config.yaml
model: "self-supervised audio encoder (BEST-RQ)"
dataset: "acted Russian speech (Dusha)"
train_examples: 26041
n_mels: 40
hop_length: 160
input: "log_mel"
win_length: 400
codebook_size: 1024
mask_prob: 0.08
arch: "tdnn"
norm: "batchnorm"
hidden_act: "relu"
depths: [10]
kernel_size: 3
stem: "single"
widths: [256]
init: "trunc_normal_002"
optimizer: "soap"
beta2: 0.99
learning_rate: 0.0024
beta1: 0.95
shampoo_beta: 0.99
eps: 1e-08
precondition_frequency: 50
max_precond_dim: 1024
merge_dims: false
one_sided: true
adamw_lr_other_params: 0.0015
max_grad_norm: 1.0
max_steps: 23300
batch_size: 128
epochs: 114.5
lr_schedule: "cosine"
final_lr_fraction: 0.01
warmup_steps: 1160
weight_decay: 0.1
adamw_weight_decay_other_params: 0.05
Rows from block 6, named by matrix and row number. Each number is 128 + 24 x the weight over its row's rms, rounded and kept within 0 to 255. All counts start at 0. Numbers have three digits each.
# conv: width-3 conv (model.blocks.6.conv.weight, 256x256x3), inputs 145-173, a 3 kernel for each
conv.34:110144139142129129162135177137162188093133086108134122118125132129126094097140160151143192179140123144142111077091156115103167076127157103108127187132139086126139108139165098124098086091159130082096082093111131116128148127153110133132157113160121147083159093128
conv.35:117135152118094144153139093108115128114164140161117106109185155116147142157122163126071154166106170161126122119109135115157140140124123173139132133106111139104147166118124151180123089158095135120170122102116115124139094115134088109176129156137139161138098103142
conv.36:129132095176083142173128117101149070116143151110138126115134135122133145128155107108141143148148108092169127124133173094094127148127131116116151107083122125103097132130143137157172098120110152126130127174154129124184176159141194187115141134128120119099127160123
conv.37:126100125122119129101099137109094120135145111132157109060107149194243071133123134099127146163097145079122150128136102141109131133129151132141115132127136120144160134146132142163103085143116153136098135082127160143146116120110112121073115100109126134105114099088
conv.38:102101122156180120113147129130152121149128088115138157134106148087129182073129179132133115123140154169081140132164191139115140117118126082168161138123099106125146147145091125157145131125102170120136114147106108157163091147113122115125171124071133109143144099160
conv.39:134142109129139112146086103119137115095112135141104110128154142109126122152166102102109161117100140148123112143138139140108187123105110089161124127118142146122119129114081123129129172070151098127132148150092119136132153158125128156128162137097123104132167173113
conv.40:141102127090120129170162120069079132105116123151113127130142142128130167121147144113129141110113128173143098110175166119135135084136104140087132109130183125114153123154127117172136067131091116128145150128116094153130142157107117087088127132131119129093112134170
conv.41:116134112121134141118101140101138138108128115132137108159153138255012141132125126097146140143166125111152101167084130109155117123137120143115130119135112117150133111125137140106110117134149136130114161128112127159131138105129141111127075141116107128118108133125
conv.42:083126142138151142121146160095131159108090130113096152168110110157122150119138150118141113143133071122135112118140129106120158094143109133140128121145130125128135124106122110102135101119135120117157109123126149135127089135143146143118127108116133133121118171115
conv.43:128107143161103081130140144107099134142122091121104139117125127139161147051138149124164174154074119131121130130161106125155140113126144118142173138140140119144103138142124094123137146148133134132136121109132151155134112098114116119112120112103141152162094116119
conv.44:106145146121120106126124110092135165121117122120094103182145127152150162147166168139127124155082092128147165129167160177183156168138097118141112163160133114088088129112138116135129088126099126083108160161166154123115139136121138114119143111185152195162119145153
conv.45:147104113129117121122126163155091132096161127126086117134162106143128093155110121117137123122125097127143137124098149116151132138121131127122127148078136102112132141079174122105142125133171139159132125122158115123124122123139116148130155145164147118124106171125
conv.46:155125143140140100108171111117086123145154161107111133138125187167129130112087121101138140194154114116143166116130170140096122103105126102112160154117098126117112129120152134106187070137165109110095149143163111124135133131149142106166147159121096144136133129143
conv.47:099126118139131143133136138151121126115123157186111121114091139129142125135128158123108159121130126144084139149092114087117109128144128139098109170132100127113108120132128141138148125123120119103107164133110130103116127118126117129140090124142110149112137107120
conv.48:115128132134102141110134156140117138088128141156128101113108081107143139163156129130116108115112082096132154120201185122128127203163122106100142145159170171120111148147128104116138149123133112133137118143142139139119098112131103089111137128138174160082132142131
conv.49:121121141101105140134111116136127105106170143155137069110130098136164133129079153150121059102141065128163129162170136104100149125137100104087148136135139154140078122130143127144129105157150108138120108112157095085106120115153128127133143108101136122112116142109
conv.50:134145128142121116102131144112141178163095133130116143187087149193143142093139119101134117103133181136123132150127115139129121057179127120151127110137108114145104134139117144077117127101127164133164109105085100090126103129152138113157098165138092123159089158129
conv.51:119123107144107121112148134091117128129149125110107119148099161176145165133126128103148153126079147150147150174150152126091089074115160147137135146177162132114102135125105129119121117090101133145120085103137205164143078123162093168106156138119153137152088069121
conv.52:109177153118101142101144140099107132128136095111120140130128102122126125123139082126134171137118122125104140127083164134125120088116133144110139122115146124151119129116110140092091128141150121153101183103130108142126145117131146156136128118119128089160152135115
conv.53:170121157112134093140101114151140125134127127153127119104133119100154129126157121110130118130150124108152136114110136110147098136159094118126129132170102127162099127135123144117127126067160120107137117132106147153109118118144106131169131126113121117118128170141
conv.54:126149131114117097120081085111153162105115151131109161127134141204149160084104147104132110143111115107155168155156150126154129111120160178134145134152124140153112122139097120109102151175110125121099169172130114114140112132108100103115074115119129107144112104117
conv.55:126121107159153131155124136118184121121101148124097124113133140151119104127127148109132141133213151135090151165120105093156137123125140093143120139139105126150126130144132135140088116113140093135112148094100146129129111112143131157141140080185109182095136136143
conv.56:197159169160113154163113116113142108113139121117147156128151109114178158126115136119154159094144096193150097090141113097127139092119122127147155180144158117165139171113084119109131093097123149150129136133137138128145084113107146155169097133131162151122097128147
conv.57:112126130146168124135140095135146149130146161102128083114142136131153130125128148120148149126140112158154131100102140111124159084155164088126157175168134111116110133126155125153153146060146147128170114166133161101125107132159155135143074129114131108135144135120
conv.58:131144128129125102117102148148101147132157096123134132171157116139089121157092130102164120155130138103125160132111098111107132140057158109125133177084105132120134124087109155116099118105118102119163154125107140087116122111112148153140090160160133090120083138152
conv.59:149144128148131106166132123151151163165159165109142163143150110096118116144127157126114117113117051102099104133167136143165153122135136107117138164126140094166115153153141120151113113169140120123134108047095151137162121140160135131136155157146153165155150114125
conv.60:121158134174157081146160074109145086130134103145145125166126140103127101146098146132143122107077116109142126115143108143137098165154116088116173104166111101120136132136098146125097101138117111104151111128128121142085100123129106116169099144118118157141114110089
conv.61:130144086152106121127146147108149138125160136129108113146107126143110122132165135154142146119119127137193157137132099124103127117149089136141126151121082099123136124163119145151133163136115116146154117093101125155114103124123124153132145118123128144145101148147
conv.62:131090101164157108113116152165159111098145107196137126137143158096116127176157122129161119145122151080103120151114135180181125177157117117175171119131106183191123126120092113121134160148135149168089121108150088125130108146139103119124167125168142135136160095119
conv.63:126157143126083141148127095126139141121123155094108121109161181129138124109099116114130134115148101150124104148119101145127134137153114137118110153164099139157096133150113164141110130168110118150153141146132153119147146144130105148134085114139142067091112076122
conv.64:136156096110093097096124117140118132157109116113130140165072110132109157131161136163150111126143114112178149157116116177148129129129108120141141158137176114113146124137114165096150133120110129133149145149092121126139150177138145149140150165126141149141155114161
conv.65:126155160145117151117084110112159141132130118145146136076146111086135115148140118141104131128095137139121121107123149134146131146166104136151167118129147151133127109106124139157124149109173105169119135134152143108130124175169114147121117163084061107098120101137
conv.66:080124113157134095129109134151124098090092137116106102091111153159129115131146135127143115133143146073149094131119110101108123179196126106128098146172144134138123150144141130109128152119096138127188108107144142153159095173157115128154117128121133150083126098084
conv.67:112135135157150140138142148130198124092122140132138126108106125142163146132109087162126163125146138123126124160140133125114120180131126123161148091117133136109175156135136138121129148120108095135146114147140136119135101142124130151140100122124109087157113097133
conv.68:162129141103118130106140121124101124101104153110140134096118141108129105113162097120135108105135137116109107099171111175162139155161184157144092159142165123113088133133129127133113114109110145142146153129149151120136114141085132141111107100154139150125155147171
conv.69:099112096069118165104092119128144142138082148119122121087086129117129124087145148174119121135158197147126125103106135126124108135118102134112143097142167128137109139097118119113154201109109140120108121111165089135130149143143161157139117154156124138074110077105
conv.70:133156145117115096085121129159142096131151144101129141134098158141113132151138160088135142078079124105119107128124136136149195122136122183102133120152118121112131108147133110138147148161112125114120121114093156124112104088148132116129139114153148171122139101076
conv.71:169146112125090129131146122113157067138107124125133120131142154132112131123158093092119141100127140130134126116107150109120129099141119137111130157135112120178103125139113157132095134159084132118142140138103135103155091132155099164120133083161089104147136086084
conv.72:139103089121115141113091133103132107162133125122146114133138095108098092126142111132137156147124092129110136133140077113130138123128126164123116136163107110125132123124135185144139118100145138145123179106117102133154109152126119104151150189148124159160120118131
conv.73:160129112160239133101133138115124115122163120085113142149057135136118134162144096129141103142126100091128124143133126137097110102137104127078130145150102118115112125154096114150116152102106138144092153118093109138132102152083122111116159142089180115113116110121
conv.74:131088122171130114119106119133119137149120100128126109130130129156117138114141091119087092139143119130133144169129107135142188162179138116103129137153105125120128107131132160133120105103134130187176107159135129119139129112115135092136107091104133179114130150109
conv.75:148132118151128147143136158112147152113127109151115093139110097133124145126120118141137114133143171097138107109128156119129119148153145125074131123135143160159091142162140138165143138145132138152088118082133155113160104144102169139126134103145175137135143129150
conv.76:114119119121121158104142149133120126128112095135131082161127072111156156115110135134154104092161149133125127150131119129098163120132114121095140118155142138108150129111122159090108141108109125091153112101131169144123179087155124121160152115089107086171119122103
conv.77:143135124111137104109160138153091161158098112112144092155176137163135111071102112173127078190233136101125154102115161125139145114160104122117108138128131091143113110113146128104173114112143119132103111096150135131116142172131172137114095063157120158170140100144
conv.78:159048231138115110141141126113175137138121125119158112102126125123113114161116127128153093124125152102096164108126147100142138117147119112112158108153092106129145131114124160132133113149155103106153110114111130144134120123127126093189140130120154087123114132127
conv.79:109130145098096199107118140131138158075131166139127124103136098106124097152129117185098134139101113148132101132133136130137108161115099147143101110133166179137120122112118134102148164155134106121141178135110143178120180139171183156120125141200123115148151123112
conv.80:121125155126125134089153154140155165215159073104164106178089120125126090100117134139154126104108108143133084098142116138090123111118147131093130094157138151095118116131151135127128156165115111099134153141111121107079169137107150139137147140161114111113117140118
conv.81:111129152095111100141113137115110155144122125115173119081200156140035102141085131120150154101127120106140140119121157110105159098150149130123100099108128103130121131130106136155097109122144135117124201088102095151142133121152108130129126127119093150092145106137
conv.82:137120114104100123112106134115094115133154098130106131118137094145093079125156153118103122120144137130112157098134078081136151120134122143136114129127109146104141095124162128112093145143113135173169107114091111099124132062127125155172120121134137117127168167149
conv.83:140156090102126138133117136131160106120109145133165143115062201153111121152150128143123134092102174158110112129104149123138136104132158113146113129108153146147139175148112115143105102142119110116155152105103091128140129112121134151136106114126086175140179087137
conv.84:126130138112156087154112143099121174151123126136106115121140172115110133153146110157114159151098165147091111110113140087124149140137145129130141117118105108092147139112145128151169135135149118148129121061132106140124159097088138138145137109122128136136149187140
conv.85:115115149129147120108086097115103148139154114085125165126104145138152120110115143120144123123163139109152138149118124103118152157126157095093159138148155123097156103113115166176120074131130125130132139105132112110105152166131111171107158153134103118136142190187
conv.86:132120121111140161094071086143119095114129140120118099150125124111119102142139133123145148094105117159129125134159108151141139081126166109132114140160162143159162137152114124116149142150153157166157121109123131156145152109140158131144144112127114145144109118162
conv.87:176118163120148138166112145134131136123147162132116097167170178144162153120123174141148117134127153115105128170146130112140116112109111141130092135065100141120125169105128141160176121098101117118132106124125130097130113097132084100161126097146124147106107139158
conv.88:110089112100131075095130131116143159136153152126158123168146184122144105105115157127135125150122154094155164148164143116123153116118139156139115135131122112149147082142143153159137146164073138116091084130139116108109095085150128124132125167133152149101123176125
conv.89:159127112114127120107207108111062126131128141139129127140113155151065098146170110144111138111109156111123143118076112115118138115157135145131114129140115086113166146134116142078156109098131128129167105123152179139060138194066155150151149084131116136140120128158
conv.90:076153140124155106141122125109119115142124152119124142161067113116115158108146192114109100085072130148154091131118180112095130146134095087131133114156112124112097127160127134135179166109091121118125144134157106128128100136144142123122131200175134157135132086075
conv.91:148133124057125148127116086159106100137144108088119124142158125129151107110094145084081133142064150113123149120113121162122150131115107130101103138155131103118143128137131118152150170178179125116114103074141118142152132119156109132143139113150129155090127140162
conv.92:102146176079123136092159161104143156145128106082151160179154111127124116126087121106141145097151165120158167123128119123108128079118160107106104133057108118150172095134136113110099125167120150133156168108078097120132099141125111149142088139110111127108142138094
conv.93:165103086099134166146149093165140131147109119065147132113163117143097151107123100152097132129098114138130171131166105137112123136110105123151107117135152110106137115151116129142106166143134151118124121137132068158146103164132172082140118141112149108129139142113
conv.94:151108136119113127117185155158166123122108133112160104131066106120081148117121126128183126081156125124131143136121150098128138175143161117123141140124126157132114082139144102107136136140176157138141159108127155110147118113155135097131124192076085165155149133130
conv.95:125076106165132113118109118110119125083119132118113104100182171103148168140149121157151114146154176120124101130130117109141132121109117126141134118113144131111153137098160115080122095090183112119149168191120095192114148122123121111091119149145103104095098152117
conv.96:146149122139109106124143140117118127143115102167149147105152117170152110096182099121138112119136137153116081153113056091094133113112145125150148131134131174141125128126135137100106096117138159128158115111107112102089070112097147108124136136076191119121124122144
conv.97:076137128123157145103114132122130130127150103157127083076101132153123113087131193121131105132116112140144125160133143108130192097124123111143161122124128099142122131154107115091142109125136135176141109124131102141126130151119156120110138148133110099141103135155
conv.98:072081069123126099119126117141128133118172117079142145156089113165155096142136084121104150169146101141134191158136117149133125091131137161157073131122150113131131140086114170103152101125143150118112107157159170121151134168134121139131128122126134136119104149128
conv.99:168167146100120122096108146138138135116126097116141120140133117118165126164112097139103113158147065112166137164165155179165120108122107135164132159121131158149100154140132123145107151105129125103098154138162142125130207193147167105136138153122128136108143089104
conv.100:135139171108109175101103083110138167158136101113151099092122100121124155135114171115113125114053140131148092117126099107131094111137164125113138145100116124092133130112089125146125162149131145184109138089113113111123117125148116114170097075121123108139136110130
conv.101:139106110116128085117128112140156121124117124123135125131155128117140189133128138121145131129136119125150150087162142134096124110157115125096151133132101120131101111112116130144146151117143121115127098154135093120087166084131124138151116132130116134120157133124