{
  "n_mels": 40,
  "codebook_size": 1024,
  "norm": "batchnorm",
  "activation": "relu",
  "kernel_size": 3,
  "widths": [256],
  "optimizer": "soap",
  "lr": 0.0024,
  "beta1": 0.95,
  "shampoo_beta": 0.99,
  "precondition_frequency": 50,
  "merge_dims": false,
  "grad_clip": 1.0,
  "batch_size": 128,
  "adamw_weight_decay_other_params": 0.05
}
Rows from block 4 of a small self-supervised audio encoder (BEST-RQ), named by matrix and row number. Each number is 50 + 12 x the weight over its row's rms, rounded and kept within 0 to 99. All counts start at 0. After the name is the row's rms in percent of the matrix's.
After each channel's rows are labels from the 100 clips, of 14976, where the channel reaches its highest value: "strongest on" is what is common among them. Only what is clearly more common there than usual is listed. The data: acted Russian speech (Dusha). In brackets: how many of the 100, against the usual share in percent.
# conv: width-3 conv, dilation 3 (model.blocks.4.conv.weight, 256x256x3, each kernel summed), inputs 0-127

conv.217 092:57 55 50 51 73 50 75 62 59 40 78 52 44 66 43 59 56 52 43 65 60 39 53 58 37 37 42 33 77 59 37 64 34 59 36 70 54 61 26 52 42 38 44 54 39 61 43 55 51 36 40 39 72 55 40 37 46 67 39 62 40 52 34 52 57 66 67 51 49 47 82 50 83 81 39 42 69 54 57 32 59 58 44 62 59 29 50 48 51 48 47 44 58 62 60 55 48 46 66 43 59 55 55 49 22 54 65 53 63 44 31 54 54 59 35 51 72 64 58 62 61 78 65 59 38 52 56 50
strongest on: emotion: angry (39 vs 18.3)

conv.69 085:63 50 44 62 50 67 28 47 52 48 63 61 25 47 68 50 64 31 47 41 58 64 50 48 35 47 33 49 41 64 61 41 56 59 56 51 56 47 25 37 52 57 45 59 73 66 54 58 76 50 39 52 37 51 75 57 37 56 57 68 24 41 40 47 53 72 47 40 52 34 49 69 48 46 65 61 41 37 71 38 61 66 61 66 62 41 36 50 41 73 41 55 38 48 58 70 59 46 40 47 47 30 29 61 54 63 48 48 39 55 77 46 49 67 62 58 34 73 66 45 43 53 58 47 45 38 52 57
strongest on: emotion: positive (42 vs 18.7)

conv.61 108:65 49 46 72 52 49 62 62 29 41 38 46 45 57 45 61 36 47 37 35 54 60 40 47 36 30 83 59 45 45 44 56 38 33 54 67 59 35 35 62 53 51 55 45 46 79 58 43 50 65 41 44 56 65 40 39 47 45 50 59 39 49 51 31 59 61 66 54 39 55 53 49 46 38 50 51 42 54 59 46 33 31 36 42 68 37 33 61 53 24 47 36 68 43 58 59 37 50 55 47 81 56 64 51 54 60 54 66 38 56 62 57 60 44 48 78 55 29 37 49 42 48 66 50 43 47 55 58
strongest on: emotion: angry (40 vs 18.3)

conv.233 093:67 56 51 39 40 52 44 43 46 68 65 45 61 54 56 27 59 51 42 49 45 35 42 55 48 41 23 48 26 46 57 47 64 39 41 52 57 56 51 57 51 26 33 64 50 40 62 64 59 32 41 62 28 35 34 31 52 58 63 34 54 57 41 52 61 55 46 51 44 36 51 45 70 49 49 64 42 44 58 49 44 53 64 71 38 35 53 23 57 38 49 54 48 64 36 39 62 60 43 35 33 56 26 61 45 47 38 38 42 48 62 27 32 60 38 36 60 46 58 44 53 53 51 43 25 44 44 28
strongest on: emotion: angry (38 vs 18.3)

conv.251 102:57 19 62 47 65 43 41 76 50 42 45 25 25 69 59 59 54 59 41 38 40 48 49 68 48 23 58 55 48 52 59 52 44 56 38 65 54 33 56 61 24 55 56 84 41 60 61 38 61 36 54 50 67 44 59 59 47 48 48 45 51 61 51 41 51 41 46 40 31 52 35 58 55 71 57 47 58 57 52 36 45 55 37 60 69 26 55 47 49 19 49 40 38 56 63 53 51 39 52 35 50 35 35 42 30 60 58 49 48 41 26 67 54 51 37 47 56 56 38 69 52 61 65 52 66 55 49 55
strongest on: emotion: angry (45 vs 18.3)

conv.17 101:32 64 60 38 52 65 41 61 46 42 52 45 61 51 48 35 45 50 53 52 53 55 55 48 68 37 42 37 45 54 42 48 50 69 45 59 65 79 38 39 37 07 49 48 52 42 53 39 39 33 72 53 40 45 48 55 45 42 57 60 42 39 53 58 42 75 46 52 48 38 40 47 49 51 25 41 51 42 49 47 47 38 53 63 44 29 64 31 42 49 51 39 43 63 65 59 59 43 50 40 76 40 32 42 34 42 67 64 50 40 47 68 81 49 38 51 87 46 44 41 49 40 47 47 50 20 38 49
strongest on: emotion: angry (38 vs 18.3)

conv.141 110:50 65 55 61 44 73 72 45 49 37 48 61 51 59 57 33 44 65 35 45 53 26 42 45 34 45 47 57 51 52 44 57 62 34 54 58 55 49 52 50 41 30 68 23 63 53 60 45 52 56 70 60 26 54 62 52 47 55 45 57 52 46 42 46 42 58 53 51 35 40 54 47 66 46 42 30 35 35 59 58 74 69 65 37 52 40 54 54 56 52 45 68 58 58 38 48 53 45 52 35 73 61 54 56 43 48 29 47 39 29 54 53 38 49 49 67 36 42 63 53 56 52 49 64 19 46 44 43
strongest on: emotion: sad (68 vs 27.5)

conv.62 100:42 51 49 49 41 49 46 58 52 34 56 42 51 54 39 53 50 52 66 55 56 59 46 53 55 27 44 48 42 47 50 40 56 67 45 61 36 75 36 63 43 55 60 33 43 49 50 71 48 46 39 41 71 48 26 62 69 32 42 26 41 59 52 40 56 69 37 62 41 45 65 33 74 53 69 51 42 39 50 49 55 55 56 39 43 46 44 71 48 37 56 36 41 75 39 61 62 54 36 65 58 42 52 43 59 72 46 43 46 42 38 49 35 26 68 18 70 57 49 76 69 65 39 45 51 57 39 51
strongest on: emotion: positive (41 vs 18.7)

conv.162 110:69 60 48 24 51 42 45 43 72 39 77 47 52 95 69 54 63 47 59 41 50 38 52 52 45 60 48 35 30 56 47 58 32 48 53 47 59 50 54 77 50 53 52 67 51 49 60 65 39 47 48 50 52 38 43 38 42 28 48 74 50 75 23 54 41 58 66 34 49 66 47 45 31 62 45 43 66 50 38 45 61 42 57 50 34 74 52 54 54 51 37 54 43 48 60 62 47 45 57 51 52 47 24 49 51 43 39 40 48 57 39 65 42 52 63 53 49 64 44 57 39 47 75 44 43 64 55 65
strongest on: emotion: neutral (60 vs 35.5)

conv.5 094:51 39 62 40 50 68 39 43 40 51 56 60 54 34 34 37 46 44 43 46 51 43 60 55 60 62 34 50 40 43 55 36 36 34 48 61 45 76 65 48 54 52 59 42 26 59 35 73 47 28 50 52 55 41 50 30 41 58 53 61 73 60 58 46 61 50 53 49 72 56 57 50 45 43 44 50 47 55 40 34 56 17 45 64 46 36 50 46 62 40 55 63 51 54 52 18 34 54 53 44 56 54 22 84 63 48 58 81 55 51 61 28 57 61 42 45 73 52 65 74 31 48 56 42 42 41 40 50
strongest on: emotion: angry (44 vs 18.3)

conv.155 086:72 54 23 41 38 50 20 57 36 35 49 30 26 41 62 51 40 52 49 49 39 44 31 50 69 48 41 48 63 52 69 44 56 49 32 29 60 55 48 30 48 75 42 50 63 41 33 55 34 42 40 59 63 39 30 46 48 52 46 48 58 46 60 45 57 51 42 37 51 38 56 44 34 41 44 54 63 43 31 61 68 64 46 34 46 50 56 48 63 62 40 46 60 70 52 54 47 34 45 44 53 62 40 61 46 68 58 39 66 61 75 35 58 50 38 53 31 31 51 32 43 44 43 42 50 46 42 44
strongest on: emotion: sad (56 vs 27.5)

conv.147 109:45 63 52 37 53 40 55 51 75 20 57 44 77 47 49 46 44 42 61 34 44 61 27 58 63 48 43 58 40 55 57 56 63 47 37 70 58 71 38 41 54 68 46 33 52 48 43 37 63 46 54 57 44 60 41 27 55 40 40 49 46 54 56 53 56 59 34 53 28 55 56 29 52 63 52 35 48 46 41 55 52 40 37 50 58 39 38 36 52 46 64 44 47 37 51 75 49 60 45 51 45 37 31 48 40 53 36 63 46 54 34 47 56 41 52 46 47 56 50 42 35 31 43 34 60 43 45 37
strongest on: emotion: angry (44 vs 18.3)

conv.38 093:66 29 38 38 64 32 54 49 43 47 52 55 63 62 58 28 42 36 54 52 45 30 46 31 43 72 37 56 28 50 48 79 38 55 59 51 38 23 40 55 58 36 47 51 86 30 66 57 37 40 44 52 49 29 42 46 63 58 38 39 39 46 47 62 42 55 55 29 52 43 56 65 60 42 77 53 35 54 85 51 58 88 61 57 49 71 45 48 52 37 52 43 46 51 44 50 54 46 25 59 53 48 76 37 52 34 57 34 59 55 47 51 46 38 64 66 32 66 65 25 47 44 44 54 44 47 47 43
strongest on: emotion: positive (39 vs 18.7)

conv.151 109:53 34 59 32 34 29 27 54 27 60 46 63 44 67 51 52 58 37 42 45 51 49 64 44 64 45 56 31 42 44 43 63 45 51 62 26 75 62 55 45 77 34 45 66 63 60 48 72 44 40 49 61 37 52 51 54 63 33 42 32 38 36 46 59 58 56 51 47 42 39 50 58 37 42 73 66 48 48 43 67 36 37 39 44 47 47 33 71 28 66 52 43 50 60 45 59 61 43 52 76 48 50 48 35 32 36 61 73 41 46 57 54 68 49 47 42 46 50 30 63 38 43 23 51 62 51 40 37
strongest on: emotion: positive (45 vs 18.7)

conv.143 101:48 82 62 36 20 59 55 48 55 55 53 59 71 48 47 32 47 49 40 27 45 45 59 46 68 53 38 41 59 37 47 58 45 55 75 67 63 81 56 31 26 76 36 55 50 48 65 55 57 45 63 34 45 49 43 53 52 61 42 43 59 41 57 70 32 37 45 62 61 44 51 64 30 39 45 41 71 44 52 64 27 41 58 47 39 46 42 39 41 34 51 34 52 51 37 37 61 34 50 42 61 38 41 40 56 62 61 41 51 41 55 74 53 35 50 45 35 55 49 59 48 47 50 33 40 32 64 31
strongest on: emotion: positive (40 vs 18.7)

conv.197 118:45 48 64 64 40 55 49 55 33 58 67 40 48 30 39 40 58 45 51 57 50 45 42 53 56 46 37 47 48 41 54 38 36 48 38 68 59 66 65 52 26 63 65 46 26 51 71 50 46 42 36 51 49 43 59 60 59 69 52 42 45 47 61 50 30 68 35 57 68 46 46 18 38 51 72 46 55 45 54 40 61 34 49 46 46 38 76 70 56 39 59 64 49 56 48 48 55 58 47 27 52 49 52 80 62 37 43 56 60 52 59 61 64 62 46 47 53 60 39 42 55 49 46 41 57 53 55 51
strongest on: emotion: angry (40 vs 18.3)

conv.85 095:46 48 54 41 44 52 39 38 47 64 46 56 52 51 37 50 46 41 53 40 59 48 49 57 49 43 58 39 47 46 54 56 28 42 52 59 59 51 40 54 49 42 39 40 58 28 17 53 40 48 45 59 47 35 39 53 57 48 59 35 48 24 47 44 42 47 54 48 36 61 42 53 49 44 75 64 37 54 59 72 51 56 45 90 46 16 58 42 67 77 64 49 55 49 56 48 80 39 54 37 71 63 38 67 53 51 35 78 46 60 66 44 35 69 49 56 69 53 38 73 56 30 52 41 42 52 45 48
strongest on: emotion: angry (42 vs 18.3)

conv.53 096:57 62 38 49 45 36 75 46 50 76 71 49 47 56 36 46 52 66 55 51 55 23 49 58 31 53 37 64 42 61 43 48 62 66 48 45 52 45 43 66 54 49 45 49 26 50 48 62 56 48 56 39 64 31 52 53 47 82 50 52 46 45 56 55 51 56 45 36 64 52 47 47 56 35 48 56 48 50 37 39 48 57 37 63 43 65 47 47 41 47 45 56 35 55 31 31 53 54 42 61 49 38 51 58 53 37 65 58 63 31 29 20 57 52 60 30 62 40 58 44 61 71 51 41 64 69 52 55
strongest on: emotion: angry (46 vs 18.3)

conv.168 103:36 41 69 31 47 47 38 38 53 48 44 36 61 34 45 54 62 48 64 46 52 46 44 71 76 48 40 62 39 61 65 53 53 54 43 28 54 44 46 66 44 71 57 43 37 55 53 59 64 42 68 61 64 50 57 42 32 51 58 49 67 53 46 51 54 39 53 49 50 55 33 44 28 48 61 46 52 47 38 42 57 51 25 62 59 59 70 55 51 36 43 60 76 51 14 37 34 55 61 53 60 46 26 49 55 59 51 43 60 35 24 64 38 35 44 63 64 54 74 55 46 63 47 57 49 39 63 34
strongest on: emotion: positive (41 vs 18.7)

conv.153 110:50 30 66 60 60 47 41 53 49 46 29 63 58 45 42 37 37 41 12 43 47 80 65 53 63 39 72 52 39 43 54 52 42 48 56 58 49 33 63 27 64 55 62 55 40 45 71 35 56 55 73 70 47 41 63 40 38 67 45 31 39 43 47 57 55 38 34 49 48 65 38 57 48 54 60 58 54 66 48 60 37 52 54 48 42 29 48 42 34 45 44 40 39 54 47 67 60 48 60 70 53 59 46 43 64 58 46 37 50 62 39 63 40 30 57 70 55 37 54 48 41 58 54 47 70 50 37 43
strongest on: emotion: positive (39 vs 18.7)

conv.235 107:21 50 64 35 36 51 44 35 74 26 50 79 57 57 58 34 43 38 54 57 52 52 48 52 51 58 44 64 74 40 49 58 36 47 54 47 57 34 33 37 52 49 59 42 57 52 42 35 48 62 46 55 32 71 49 53 36 49 70 42 48 57 47 65 55 48 67 47 60 53 37 63 37 33 34 22 50 53 43 63 62 29 55 40 46 60 65 58 31 44 31 60 58 51 32 26 46 65 31 59 31 54 46 62 57 41 24 60 36 55 44 47 28 48 49 46 34 46 67 59 50 53 62 61 41 44 63 57
strongest on: emotion: sad (55 vs 27.5)

conv.119 105:65 51 61 49 53 31 64 37 43 36 19 53 42 21 42 48 36 52 52 45 38 41 56 33 25 54 67 58 48 46 48 56 40 59 73 57 76 47 54 41 44 65 59 59 47 50 50 41 54 41 42 92 54 37 42 23 56 42 50 50 53 37 49 41 36 42 55 61 36 24 43 22 48 33 51 54 52 39 52 65 60 42 40 28 60 49 49 70 66 48 45 63 61 54 52 55 65 32 51 66 58 48 53 50 48 51 52 58 42 40 52 54 41 61 56 66 40 21 39 46 42 57 27 55 58 57 49 60
strongest on: emotion: angry (40 vs 18.3)

conv.78 105:54 45 48 41 59 26 49 46 63 37 44 49 51 41 46 50 35 40 34 51 63 52 52 41 78 32 37 48 50 58 45 43 47 56 37 50 45 56 60 55 42 47 34 58 56 48 55 31 49 96 51 53 49 57 46 65 37 80 61 43 34 49 59 51 41 45 38 50 44 47 50 53 55 55 28 55 55 54 38 41 56 41 39 79 66 65 33 49 50 54 61 50 69 48 63 61 55 51 27 52 47 43 37 74 66 51 27 29 31 45 53 49 49 46 50 47 63 48 38 46 77 50 24 36 64 45 58 49
strongest on: emotion: positive (41 vs 18.7)

conv.118 106:62 61 39 49 41 60 54 54 40 48 68 54 39 58 52 58 53 58 51 62 45 40 42 50 73 57 39 31 56 54 37 55 55 60 82 42 61 38 56 54 52 28 38 41 43 41 39 47 78 40 61 44 57 42 55 58 58 47 43 43 37 48 37 38 76 71 54 52 41 66 51 31 24 57 54 47 48 44 42 68 48 60 22 59 46 54 44 55 50 51 49 44 54 54 40 38 44 45 54 66 63 58 47 52 54 63 54 44 50 42 48 50 50 26 19 34 54 64 58 50 49 53 59 51 66 56 47 69
strongest on: emotion: angry (44 vs 18.3)

conv.231 117:61 63 43 67 38 68 54 42 39 48 75 34 50 72 55 69 37 56 47 48 54 80 12 47 49 66 60 65 34 67 51 49 53 43 36 42 54 45 46 52 67 54 68 47 37 40 52 66 30 85 36 32 49 43 43 55 41 58 60 44 37 65 64 42 63 78 37 37 63 60 56 43 61 52 68 55 54 41 42 46 53 35 40 32 44 32 37 54 41 59 58 35 31 50 61 52 63 55 44 70 59 43 56 46 76 35 42 46 56 57 53 41 39 48 58 38 38 40 55 65 58 49 53 67 75 44 41 60
strongest on: emotion: angry (43 vs 18.3)

conv.223 104:82 51 53 61 58 49 28 51 33 56 40 50 44 72 40 54 60 50 52 47 35 33 30 54 67 60 44 58 37 55 57 27 72 53 52 58 33 47 67 52 61 41 66 52 56 53 56 50 57 51 45 41 26 75 33 30 42 80 48 32 61 63 44 44 48 66 64 33 50 45 71 41 58 50 43 47 30 47 49 46 51 48 59 58 59 37 60 54 53 48 52 48 32 42 65 71 64 55 52 47 36 60 34 48 38 45 47 51 51 44 24 48 62 35 43 35 69 40 54 81 42 47 41 56 48 50 57 46
strongest on: emotion: angry (51 vs 18.3)